Rows from block 5 of a small image denoising model, named by matrix and row number. Rows with one number belong to one channel. Each number is 50 + 12 x the weight over its row's rms, rounded and kept within 0 to 99. All counts start at 0.
After each channel's rows are labels from the 100 images, of 14976, where the channel reaches its highest value: "strongest on" is what is common among them; "colour at peak" is the nearest of a few named colours to the mean colour under the peak. Only what is clearly more common there than usual is listed. The data: stained colorectal tissue patches (NCT-CRC-HE-100K). In brackets: how many of the 100, against the usual share in percent.
# convs0: first 3x3 conv (model.mid.0.convs.0.weight, 192x192x3x3, each kernel summed), inputs 128-191
# convs1: second 3x3 conv (model.mid.0.convs.1.weight, 192x192x3x3, transposed, each kernel summed), outputs 128-191

convs0.95:53 42 55 26 43 48 49 37 26 62 52 67 43 48 50 58 64 49 48 43 50 49 65 49 55 48 47 52 58 51 54 55 49 59 59 49 58 48 76 52 46 58 52 24 59 46 47 46 32 57 41 47 55 58 46 52 50 55 43 56 36 45 41 59
convs1.95:57 31 47 80 69 51 66 59 81 35 45 48 47 53 42 59 30 66 61 44 51 41 35 44 57 44 52 66 20 47 65 60 34 60 64 54 60 40 43 36 37 59 61 45 51 55 50 56 52 49 50 36 43 45 58 51 45 46 34 47 76 37 48 55
strongest on: tissue: smooth muscle (47 vs 13.3)
colour at peak: pink (84 vs 37.2)

convs0.162:53 37 61 07 92 62 63 57 60 61 56 54 42 48 40 48 46 54 52 68 51 46 41 59 56 49 53 51 52 59 76 45 38 50 54 42 64 47 66 51 48 38 71 38 59 46 48 52 49 56 53 46 50 34 48 37 51 39 44 50 58 25 42 46
convs1.162:59 79 36 49 40 42 67 35 57 36 49 69 58 65 55 40 58 50 46 57 44 51 55 68 39 64 41 51 57 43 26 28 59 31 40 52 55 54 27 62 38 41 33 69 61 45 54 45 51 60 58 57 45 63 42 57 60 54 60 44 32 67 57 56
strongest on: tissue: tumour epithelium (62 vs 15)
colour at peak: pink (71 vs 37.2)

convs0.172:52 57 43 36 32 51 75 53 21 35 51 67 51 63 42 58 29 44 58 45 54 45 45 37 43 43 48 49 50 48 65 74 46 44 31 71 46 53 22 45 32 99 76 60 44 53 45 48 44 60 53 45 50 54 46 49 49 66 64 48 57 20 72 62
convs1.172:47 42 55 58 73 45 41 56 61 64 44 34 56 51 67 31 64 50 46 61 47 66 55 89 71 42 47 44 40 72 71 48 70 59 53 48 67 56 99 59 63 34 40 74 41 44 58 57 48 61 49 50 58 50 46 55 39 49 47 46 54 64 43 62
strongest on: tissue: smooth muscle (53 vs 13.3); tissue: debris (35 vs 11.1)
colour at peak: brown (58 vs 11.8); red (39 vs 0.6)

convs0.40:51 69 48 42 39 46 84 51 72 28 47 54 54 52 29 53 24 42 51 57 51 43 56 70 46 55 50 58 54 42 41 37 91 40 54 54 60 41 43 51 61 38 42 21 43 55 67 55 52 29 58 53 53 45 58 43 52 54 30 52 31 55 47 37
convs1.40:55 52 41 31 44 48 54 51 23 48 55 48 53 44 56 58 88 73 49 34 51 54 58 86 54 51 40 49 33 52 33 22 20 55 75 70 52 33 52 72 36 46 55 58 49 45 44 35 53 58 57 45 63 51 67 48 54 36 65 55 66 47 56 51
strongest on: tissue: lymphocytes (75 vs 11.1)
colour at peak: grey (77 vs 19.2)

convs0.15:57 41 50 37 45 60 40 47 53 60 53 42 52 55 61 75 52 59 54 53 51 64 32 38 66 42 56 46 44 60 23 74 10 58 49 39 62 60 39 50 63 57 43 28 56 75 39 51 39 61 49 52 56 67 52 45 55 47 38 51 51 52 45 63
convs1.15:53 50 56 80 68 51 55 58 73 26 43 42 50 56 38 47 37 62 59 58 52 51 29 43 45 49 53 69 17 40 41 59 99 46 61 45 83 60 61 43 44 44 50 50 53 45 50 56 48 49 57 47 44 41 53 52 52 53 37 41 55 56 50 54
strongest on: tissue: debris (40 vs 11.1)
colour at peak: purple (37 vs 2.4)

convs0.71:47 39 39 34 90 42 59 44 60 35 45 45 54 54 50 44 47 48 42 70 52 36 63 57 46 48 51 48 45 54 49 56 19 41 46 26 53 45 72 42 71 36 33 60 43 47 47 46 47 44 45 61 45 62 62 42 49 53 27 47 48 36 31 52
convs1.71:38 47 59 42 55 63 34 45 34 55 51 51 38 36 49 47 39 63 50 39 54 30 45 02 49 46 47 56 29 36 59 78 35 48 51 60 35 35 28 54 63 51 57 37 51 57 48 41 45 51 50 36 47 39 68 57 56 62 67 52 72 45 42 40
strongest on: tissue: adipose tissue (64 vs 10.3)
colour at peak: pink (66 vs 37.2)

convs0.131:58 38 51 38 48 43 52 53 64 51 60 54 65 54 54 64 34 52 56 26 50 46 48 22 58 59 55 56 56 50 54 56 30 56 57 46 39 54 67 56 25 48 44 70 50 61 49 53 54 48 44 63 57 52 37 53 56 39 39 56 35 54 60 58
convs1.131:49 77 48 74 47 48 33 44 68 45 47 49 42 49 61 26 29 61 47 82 47 52 56 54 57 49 53 45 33 44 55 59 71 40 44 32 39 33 59 41 61 38 47 46 59 53 48 49 54 42 55 33 56 54 45 55 54 71 57 54 38 62 34 35
strongest on: tissue: tumour epithelium (78 vs 15)
colour at peak: pink (72 vs 37.2)

convs0.9:51 45 60 16 40 46 47 39 60 65 51 65 53 45 61 69 61 44 44 51 53 42 50 68 49 45 51 41 55 55 68 39 45 50 49 48 28 43 51 44 70 55 49 30 49 54 59 41 49 51 49 65 49 51 58 53 50 39 62 47 33 34 47 48
convs1.9:53 78 51 99 36 48 55 51 60 34 40 49 50 66 41 42 33 41 44 63 47 62 52 42 49 56 45 54 72 44 44 52 53 40 23 57 57 60 55 49 39 45 51 57 54 46 46 57 54 54 42 54 54 58 44 51 53 67 45 45 46 62 52 45
strongest on: tissue: tumour epithelium (90 vs 15)
colour at peak: grey (55 vs 19.2)

convs0.90:51 67 62 11 35 68 80 48 23 53 49 58 46 50 39 55 30 48 56 57 48 62 45 21 54 52 44 53 54 47 42 52 52 25 49 49 60 52 78 51 15 72 59 37 49 60 55 57 50 36 52 49 51 45 34 55 49 52 48 50 50 63 47 47
convs1.90:52 62 51 43 66 42 58 47 72 46 51 45 55 47 42 53 84 68 45 68 49 45 43 93 45 49 55 51 24 52 64 65 74 55 58 68 58 45 43 65 70 43 47 57 37 49 54 49 65 47 45 45 43 55 65 54 56 50 46 52 46 48 51 59
strongest on: tissue: lymphocytes (68 vs 11.1)
colour at peak: brown (34 vs 11.8)

convs0.140:52 53 58 34 61 58 64 40 26 51 56 59 45 40 35 52 31 48 55 47 46 44 48 15 49 50 48 54 51 44 42 74 34 55 68 58 55 41 73 49 39 46 54 32 53 61 45 48 54 31 47 39 53 36 38 48 54 60 34 50 29 34 44 35
convs1.140:53 67 41 56 43 37 30 46 65 34 54 59 43 52 58 47 53 44 40 47 58 56 47 74 45 52 45 44 53 51 65 27 63 49 32 44 22 50 51 73 34 45 42 52 54 37 55 45 45 45 60 61 38 51 54 43 52 32 51 49 40 51 47 55
strongest on: tissue: tumour epithelium (96 vs 15)
colour at peak: purple (55 vs 2.4)

convs0.20:52 51 59 65 80 52 39 51 27 65 52 39 51 50 64 54 40 66 49 71 39 59 49 28 55 52 50 54 46 54 57 72 49 55 66 41 60 44 13 52 30 23 39 61 50 58 52 48 61 44 46 46 53 38 47 70 52 34 30 52 61 65 47 36
convs1.20:53 76 42 67 41 46 37 50 61 42 52 46 55 46 69 55 36 30 59 34 49 59 45 65 42 54 51 40 61 57 16 23 74 38 41 49 50 59 48 58 48 45 55 33 49 37 50 51 53 58 63 47 52 46 34 38 46 41 55 48 47 43 50 48
strongest on: tissue: tumour epithelium (62 vs 15)
colour at peak: grey (39 vs 19.2)

convs0.181:58 40 77 11 33 72 51 53 63 46 55 61 44 46 56 53 41 59 61 40 47 49 47 16 62 46 58 43 57 46 46 63 54 48 33 51 38 41 48 57 39 53 64 36 60 63 51 51 46 53 55 45 59 40 48 50 59 59 51 58 49 84 40 41
convs1.181:44 75 47 89 58 37 31 46 50 37 46 43 44 54 53 56 27 59 38 56 53 54 52 63 44 49 42 58 51 61 10 43 57 49 66 48 49 37 51 49 55 45 43 57 52 53 54 48 45 35 53 42 41 55 59 54 53 55 33 45 20 46 36 53
strongest on: tissue: tumour epithelium (90 vs 15)
colour at peak: pink (88 vs 37.2)

convs0.150:54 51 61 00 43 59 59 59 27 51 48 45 53 55 41 54 36 49 57 49 43 58 52 50 45 53 59 47 54 52 70 47 68 50 52 50 44 63 27 52 24 15 48 43 38 63 67 58 61 30 53 51 52 42 53 55 55 64 46 51 71 52 44 40
convs1.150:46 56 46 91 79 41 36 46 35 51 53 50 57 41 48 50 49 51 54 50 45 48 61 76 53 60 56 40 62 49 44 40 25 46 63 54 39 35 56 64 69 58 44 40 26 51 45 40 54 58 53 37 62 55 52 40 50 47 68 55 40 50 55 47
strongest on: tissue: normal colon mucosa (69 vs 8.8)
colour at peak: grey (46 vs 19.2)

convs0.191:49 33 30 47 42 38 52 47 42 53 53 53 51 55 23 41 72 53 59 62 56 43 43 74 47 47 52 42 48 56 91 44 39 62 48 58 43 42 52 55 26 49 52 41 53 54 43 52 38 54 52 39 58 62 50 51 53 73 54 53 54 39 60 56
convs1.191:44 62 39 68 70 33 40 48 68 31 50 55 39 47 58 62 46 56 51 19 48 59 43 58 48 49 44 59 50 40 49 45 44 48 55 36 80 40 45 25 31 51 51 56 57 56 46 42 27 34 58 43 51 46 61 33 55 37 57 42 25 42 61 55
strongest on: tissue: mucus (34 vs 9)
colour at peak: pink (76 vs 37.2)

convs0.108:49 75 44 39 58 39 73 47 46 31 51 55 62 48 34 47 42 44 57 55 51 38 60 95 45 59 56 57 56 40 56 33 49 59 68 46 40 30 61 49 56 22 37 49 45 55 62 55 51 26 50 48 53 45 50 53 53 51 27 53 48 36 34 38
convs1.108:43 52 40 32 36 60 46 35 36 49 58 49 35 41 49 68 76 50 40 29 48 56 49 82 49 51 39 54 49 37 54 39 35 50 45 65 52 27 36 65 22 38 56 44 49 54 43 40 43 35 51 44 55 40 59 36 63 25 71 52 50 44 56 42
strongest on: tissue: lymphocytes (32 vs 11.1)
colour at peak: pink (65 vs 37.2)

convs0.84:55 71 65 36 50 54 54 51 27 56 51 64 45 48 51 73 41 51 47 54 45 70 34 43 64 45 48 53 50 47 66 67 73 55 48 42 62 45 69 53 21 55 55 19 52 46 54 50 44 55 44 51 55 59 31 47 53 64 45 56 41 65 40 47
convs1.84:57 34 39 50 43 56 67 40 61 62 51 55 61 51 34 57 47 56 66 61 43 47 39 55 36 59 56 49 17 37 62 44 99 46 55 68 73 52 37 47 75 39 48 54 44 46 50 56 70 69 56 49 59 51 49 51 57 56 49 47 69 57 50 48
strongest on: tissue: normal colon mucosa (80 vs 8.8)
colour at peak: pink (74 vs 37.2)

convs0.133:56 80 39 18 14 51 83 50 66 43 56 62 51 56 50 63 45 44 66 26 49 43 31 63 45 56 51 55 52 49 35 34 37 40 54 69 49 44 38 54 23 37 46 63 43 45 57 55 36 47 55 48 56 56 41 51 60 55 54 52 43 39 55 53
convs1.133:45 27 57 44 97 60 60 49 35 63 58 50 46 48 56 50 83 68 34 76 50 67 48 73 63 38 50 32 33 63 64 58 74 62 57 65 61 57 45 61 61 40 44 53 62 47 54 58 52 54 47 50 39 50 63 62 50 60 42 52 48 53 46 51
strongest on: tissue: debris (53 vs 11.1); tissue: cancer-associated stroma (35 vs 10.6)
colour at peak: grey (50 vs 19.2)

convs0.85:48 40 66 16 49 40 50 38 27 56 43 55 43 39 51 67 69 46 40 45 51 45 61 69 46 31 53 35 52 52 78 73 54 61 48 43 25 42 53 41 81 74 48 32 48 61 50 41 42 49 40 66 47 59 46 38 45 47 61 47 49 71 41 50
convs1.85:50 59 57 74 54 62 54 46 50 34 48 49 49 54 58 44 14 45 44 36 46 75 47 00 52 53 43 56 46 46 30 45 75 45 46 57 68 52 53 38 53 47 44 63 49 39 47 47 38 53 43 50 52 63 29 51 53 64 39 48 56 41 44 53
strongest on: tissue: normal colon mucosa (50 vs 8.8)
colour at peak: pink (88 vs 37.2)

convs0.23:42 56 47 29 94 39 55 41 86 21 47 45 52 55 49 52 56 39 37 72 53 42 62 56 47 45 45 48 42 62 50 65 43 56 39 45 56 49 80 41 60 37 31 62 44 44 36 41 53 49 46 58 43 67 62 44 43 50 42 46 41 42 36 60
convs1.23:36 37 58 44 31 64 44 51 41 60 55 58 40 36 43 55 47 56 53 40 59 35 49 00 52 49 45 57 43 39 68 55 27 38 53 53 26 40 10 50 38 59 60 35 54 65 52 42 47 40 53 42 48 44 60 60 51 37 62 56 54 34 47 35
strongest on: tissue: adipose tissue (53 vs 10.3)
colour at peak: pink (85 vs 37.2)

convs0.154:56 38 69 35 64 60 48 55 11 55 56 55 38 47 58 62 33 59 55 36 37 70 34 06 55 48 52 43 55 46 53 64 57 65 44 29 27 34 41 52 36 62 54 45 44 61 42 52 49 37 52 40 56 40 67 54 54 61 69 48 61 46 51 42
convs1.154:50 70 46 79 41 36 35 54 87 39 40 42 58 49 50 39 50 37 51 65 50 48 50 92 42 49 53 44 46 58 34 35 58 52 50 45 38 55 89 45 57 42 41 52 36 41 51 58 47 40 53 53 43 52 59 41 41 61 37 47 22 61 43 53
strongest on: tissue: smooth muscle (56 vs 13.3)
colour at peak: brown (45 vs 11.8)

convs0.103:55 69 47 15 27 56 76 53 40 33 52 69 52 61 43 74 26 43 65 39 52 44 33 32 47 48 51 52 49 53 49 73 30 38 39 71 63 54 14 49 26 84 64 50 42 56 45 54 39 67 52 47 54 64 41 41 55 71 61 51 51 25 64 68
convs1.103:47 27 54 65 92 51 47 54 61 65 48 40 50 49 64 35 72 61 41 71 50 66 52 86 67 40 45 42 33 67 68 58 78 49 57 60 70 55 68 71 60 30 40 72 51 39 58 58 50 59 52 49 49 49 61 59 45 55 43 45 55 63 43 58
strongest on: tissue: debris (69 vs 11.1)
colour at peak: brown (46 vs 11.8)

convs0.104:50 42 47 03 44 48 81 55 52 35 49 52 56 52 26 60 46 46 54 52 52 50 48 46 41 58 52 59 56 46 51 19 88 64 53 60 70 39 35 53 67 21 44 28 47 49 56 54 45 30 62 51 53 49 58 48 53 58 35 50 41 33 55 52
convs1.104:50 67 36 58 61 48 57 43 53 42 49 44 53 55 47 43 61 67 45 44 47 38 51 87 54 52 47 38 17 44 40 03 26 57 50 73 37 50 55 65 24 50 56 47 35 53 42 44 59 56 57 54 49 46 61 49 54 36 69 61 62 59 56 51
strongest on: tissue: tumour epithelium (89 vs 15)
colour at peak: grey (59 vs 19.2); purple (34 vs 2.4)

convs0.132:52 56 74 17 31 75 64 56 45 57 48 49 40 41 51 52 32 44 54 54 52 81 47 20 60 46 46 44 51 50 52 55 38 47 38 38 37 51 65 49 33 70 55 25 49 67 49 53 50 34 55 49 51 46 39 44 50 44 52 47 65 94 37 48
convs1.132:49 58 42 52 57 35 54 36 69 52 50 46 60 54 43 51 67 54 41 50 42 48 46 74 37 56 53 56 43 43 61 43 99 58 50 51 71 37 59 51 91 41 39 59 30 46 54 49 54 52 45 51 46 57 67 54 56 53 43 46 37 48 50 53
strongest on: tissue: mucus (72 vs 9)
colour at peak: pink (76 vs 37.2)

convs0.167:49 74 64 00 15 52 70 51 74 49 49 68 48 55 56 59 47 48 47 57 52 61 53 44 57 58 45 44 52 49 66 45 59 49 44 59 55 69 41 50 50 60 41 24 52 46 61 44 61 57 55 68 49 52 44 56 49 42 69 47 38 50 50 52
convs1.167:49 59 36 82 65 39 63 43 72 46 49 46 53 54 35 49 60 61 43 82 47 37 52 92 41 59 39 53 37 41 56 28 56 40 47 72 79 41 44 65 56 39 49 53 39 50 48 51 63 50 48 40 52 52 66 54 55 41 40 48 33 49 41 42
strongest on: tissue: tumour epithelium (81 vs 15)
colour at peak: pink (80 vs 37.2)

convs0.59:52 60 43 34 29 52 75 53 23 34 51 68 51 63 44 59 26 45 58 44 54 45 41 37 44 45 48 50 51 48 62 72 49 42 30 72 46 51 30 45 27 99 77 63 44 51 46 48 46 58 52 44 50 54 42 51 50 65 60 48 54 22 72 60
convs1.59:47 41 55 56 81 45 42 57 58 65 45 34 56 50 66 32 63 51 45 60 47 66 55 88 70 42 47 44 42 72 72 45 63 60 54 50 64 55 99 59 66 34 40 72 42 44 58 57 47 60 49 51 58 50 45 54 39 48 46 46 55 63 43 62
strongest on: tissue: smooth muscle (53 vs 13.3); tissue: debris (35 vs 11.1)
colour at peak: brown (58 vs 11.8); red (39 vs 0.6)

convs0.31:54 40 51 46 31 61 36 54 67 33 56 47 62 47 54 48 60 59 56 42 50 48 44 56 59 57 53 47 40 48 27 46 52 43 47 60 25 52 43 58 50 24 44 56 56 53 43 53 63 67 61 47 53 52 54 52 54 44 81 55 46 68 51 54
convs1.31:50 76 41 53 31 49 51 56 55 58 54 43 39 55 44 55 49 35 40 67 55 56 51 66 38 52 50 43 68 58 72 41 52 58 31 42 51 44 40 30 43 81 56 28 58 55 52 55 45 32 55 58 43 56 40 50 55 57 33 55 39 44 48 55
strongest on: tissue: tumour epithelium (68 vs 15)
colour at peak: pink (68 vs 37.2)

convs0.119:55 68 51 17 06 50 68 53 61 42 54 62 52 55 46 67 39 41 64 28 49 53 28 56 44 55 51 53 53 51 37 63 35 48 54 62 42 47 25 53 19 39 52 68 42 52 56 53 38 49 55 45 56 53 47 53 57 58 58 52 41 49 58 54
convs1.119:42 24 49 55 99 57 54 49 45 58 56 51 52 52 51 49 88 72 37 83 50 62 49 87 60 39 52 38 32 62 63 40 88 55 54 54 50 59 56 62 75 43 44 62 56 47 53 57 59 55 46 47 42 51 74 64 48 51 46 53 29 49 48 48
strongest on: tissue: normal colon mucosa (78 vs 8.8)
colour at peak: grey (63 vs 19.2); brown (32 vs 11.8)

convs0.118:53 41 60 31 30 57 42 38 38 56 50 64 36 47 47 63 53 41 47 27 59 62 47 56 54 47 53 39 51 51 81 43 57 48 43 52 36 58 63 45 72 55 58 39 40 67 50 41 42 32 43 54 49 49 25 39 55 38 38 49 37 23 43 60
convs1.118:56 70 45 41 55 57 48 46 22 38 43 54 53 57 55 46 51 60 50 53 43 42 47 46 47 56 48 61 33 40 51 39 78 56 42 51 44 61 90 66 37 31 47 60 38 46 51 55 49 60 38 51 43 45 51 45 52 52 54 49 33 67 49 47
strongest on: tissue: tumour epithelium (75 vs 15)
colour at peak: purple (37 vs 2.4)

convs0.14:47 44 64 19 74 45 47 50 45 36 48 48 49 37 55 67 64 40 42 53 49 42 51 55 47 34 49 38 46 52 77 53 61 41 46 42 06 43 63 40 72 71 42 53 45 54 39 45 41 46 36 59 48 53 49 39 44 43 54 43 59 65 42 50
convs1.14:46 73 46 61 25 61 57 46 53 50 50 46 50 52 55 33 36 51 52 49 47 67 57 26 47 61 42 58 45 37 39 29 44 41 54 59 58 47 57 54 38 37 48 51 55 42 59 51 46 50 47 44 51 54 24 65 56 67 53 49 47 51 45 45
strongest on: tissue: normal colon mucosa (59 vs 8.8)
colour at peak: pink (80 vs 37.2)

convs0.13:56 47 35 39 49 43 60 52 50 58 62 53 61 57 40 51 52 55 57 46 57 42 61 53 54 59 50 54 51 57 62 29 31 50 52 58 61 57 67 59 04 56 45 67 57 39 42 52 53 55 51 54 56 66 45 57 55 51 47 60 38 45 60 62
convs1.13:46 57 67 60 76 56 49 54 68 48 50 58 41 39 60 42 61 62 54 54 55 53 53 52 56 47 50 53 50 43 76 90 35 45 55 44 52 40 26 12 41 52 54 53 60 61 50 43 45 38 51 38 49 48 66 52 54 76 54 54 54 51 46 48
strongest on: tissue: smooth muscle (32 vs 13.3); tissue: adipose tissue (31 vs 10.3)
colour at peak: pink (67 vs 37.2)

convs0.168:46 54 42 53 68 50 52 37 39 48 45 45 49 51 49 36 69 51 44 57 58 41 50 57 53 38 52 44 40 50 76 35 47 51 50 34 55 56 57 46 73 51 42 46 48 46 53 47 48 84 43 58 47 62 50 41 48 55 53 48 38 46 34 63
convs1.168:45 31 58 27 50 58 53 53 26 70 58 53 37 37 48 58 26 48 49 40 54 42 52 00 56 44 49 46 32 44 62 81 55 48 56 57 48 53 23 55 61 64 57 38 51 50 51 40 42 60 61 45 55 45 57 52 47 51 71 50 49 39 51 50
strongest on: tissue: normal colon mucosa (85 vs 8.8)
colour at peak: pink (78 vs 37.2)

convs0.146:52 61 44 30 26 52 75 54 25 32 51 68 51 63 44 61 26 44 58 44 54 46 40 38 44 44 49 50 50 48 61 78 48 41 31 72 47 52 23 45 29 99 76 60 43 52 44 48 45 60 52 44 50 56 44 49 51 66 61 48 55 22 71 62
convs1.146:47 40 55 57 81 47 41 57 58 65 44 35 56 50 66 31 66 51 45 61 47 67 55 87 70 42 47 45 41 72 72 44 65 59 53 51 63 56 99 62 64 33 40 72 44 44 58 57 48 61 49 51 58 50 44 55 39 47 46 46 55 64 43 61
strongest on: tissue: smooth muscle (50 vs 13.3); tissue: debris (39 vs 11.1)
colour at peak: brown (57 vs 11.8); red (38 vs 0.6)

convs0.105:57 67 56 12 31 63 59 47 42 57 59 55 48 54 42 56 23 45 65 23 56 51 34 44 50 59 52 53 57 44 49 64 44 41 44 60 47 43 54 54 20 44 58 69 47 53 55 56 44 41 51 41 54 50 52 53 57 46 48 54 51 32 53 54
convs1.105:42 32 55 70 99 41 46 47 51 62 61 45 44 53 53 43 67 67 31 79 53 62 56 74 55 35 50 36 41 65 61 67 59 52 62 31 52 56 54 47 51 45 40 60 58 54 55 51 49 53 45 49 47 59 64 62 52 59 51 51 16 61 44 58
strongest on: tissue: adipose tissue (58 vs 10.3)
colour at peak: white (66 vs 27.6)

convs0.79:46 71 49 52 67 57 71 46 16 39 55 50 62 45 34 35 66 52 54 77 48 30 45 47 47 51 42 54 49 48 46 42 19 44 58 50 53 45 96 51 13 63 43 60 49 50 51 53 54 47 46 44 53 54 45 65 47 59 39 52 30 41 48 43
convs1.79:49 59 62 12 56 54 55 57 80 46 58 51 46 39 48 58 76 62 47 56 59 50 46 91 47 40 54 46 28 51 69 57 25 52 58 67 36 52 24 61 43 49 54 49 51 55 57 46 54 39 56 44 34 46 40 48 56 40 56 57 62 48 51 57
strongest on: tissue: smooth muscle (78 vs 13.3)
colour at peak: pink (64 vs 37.2)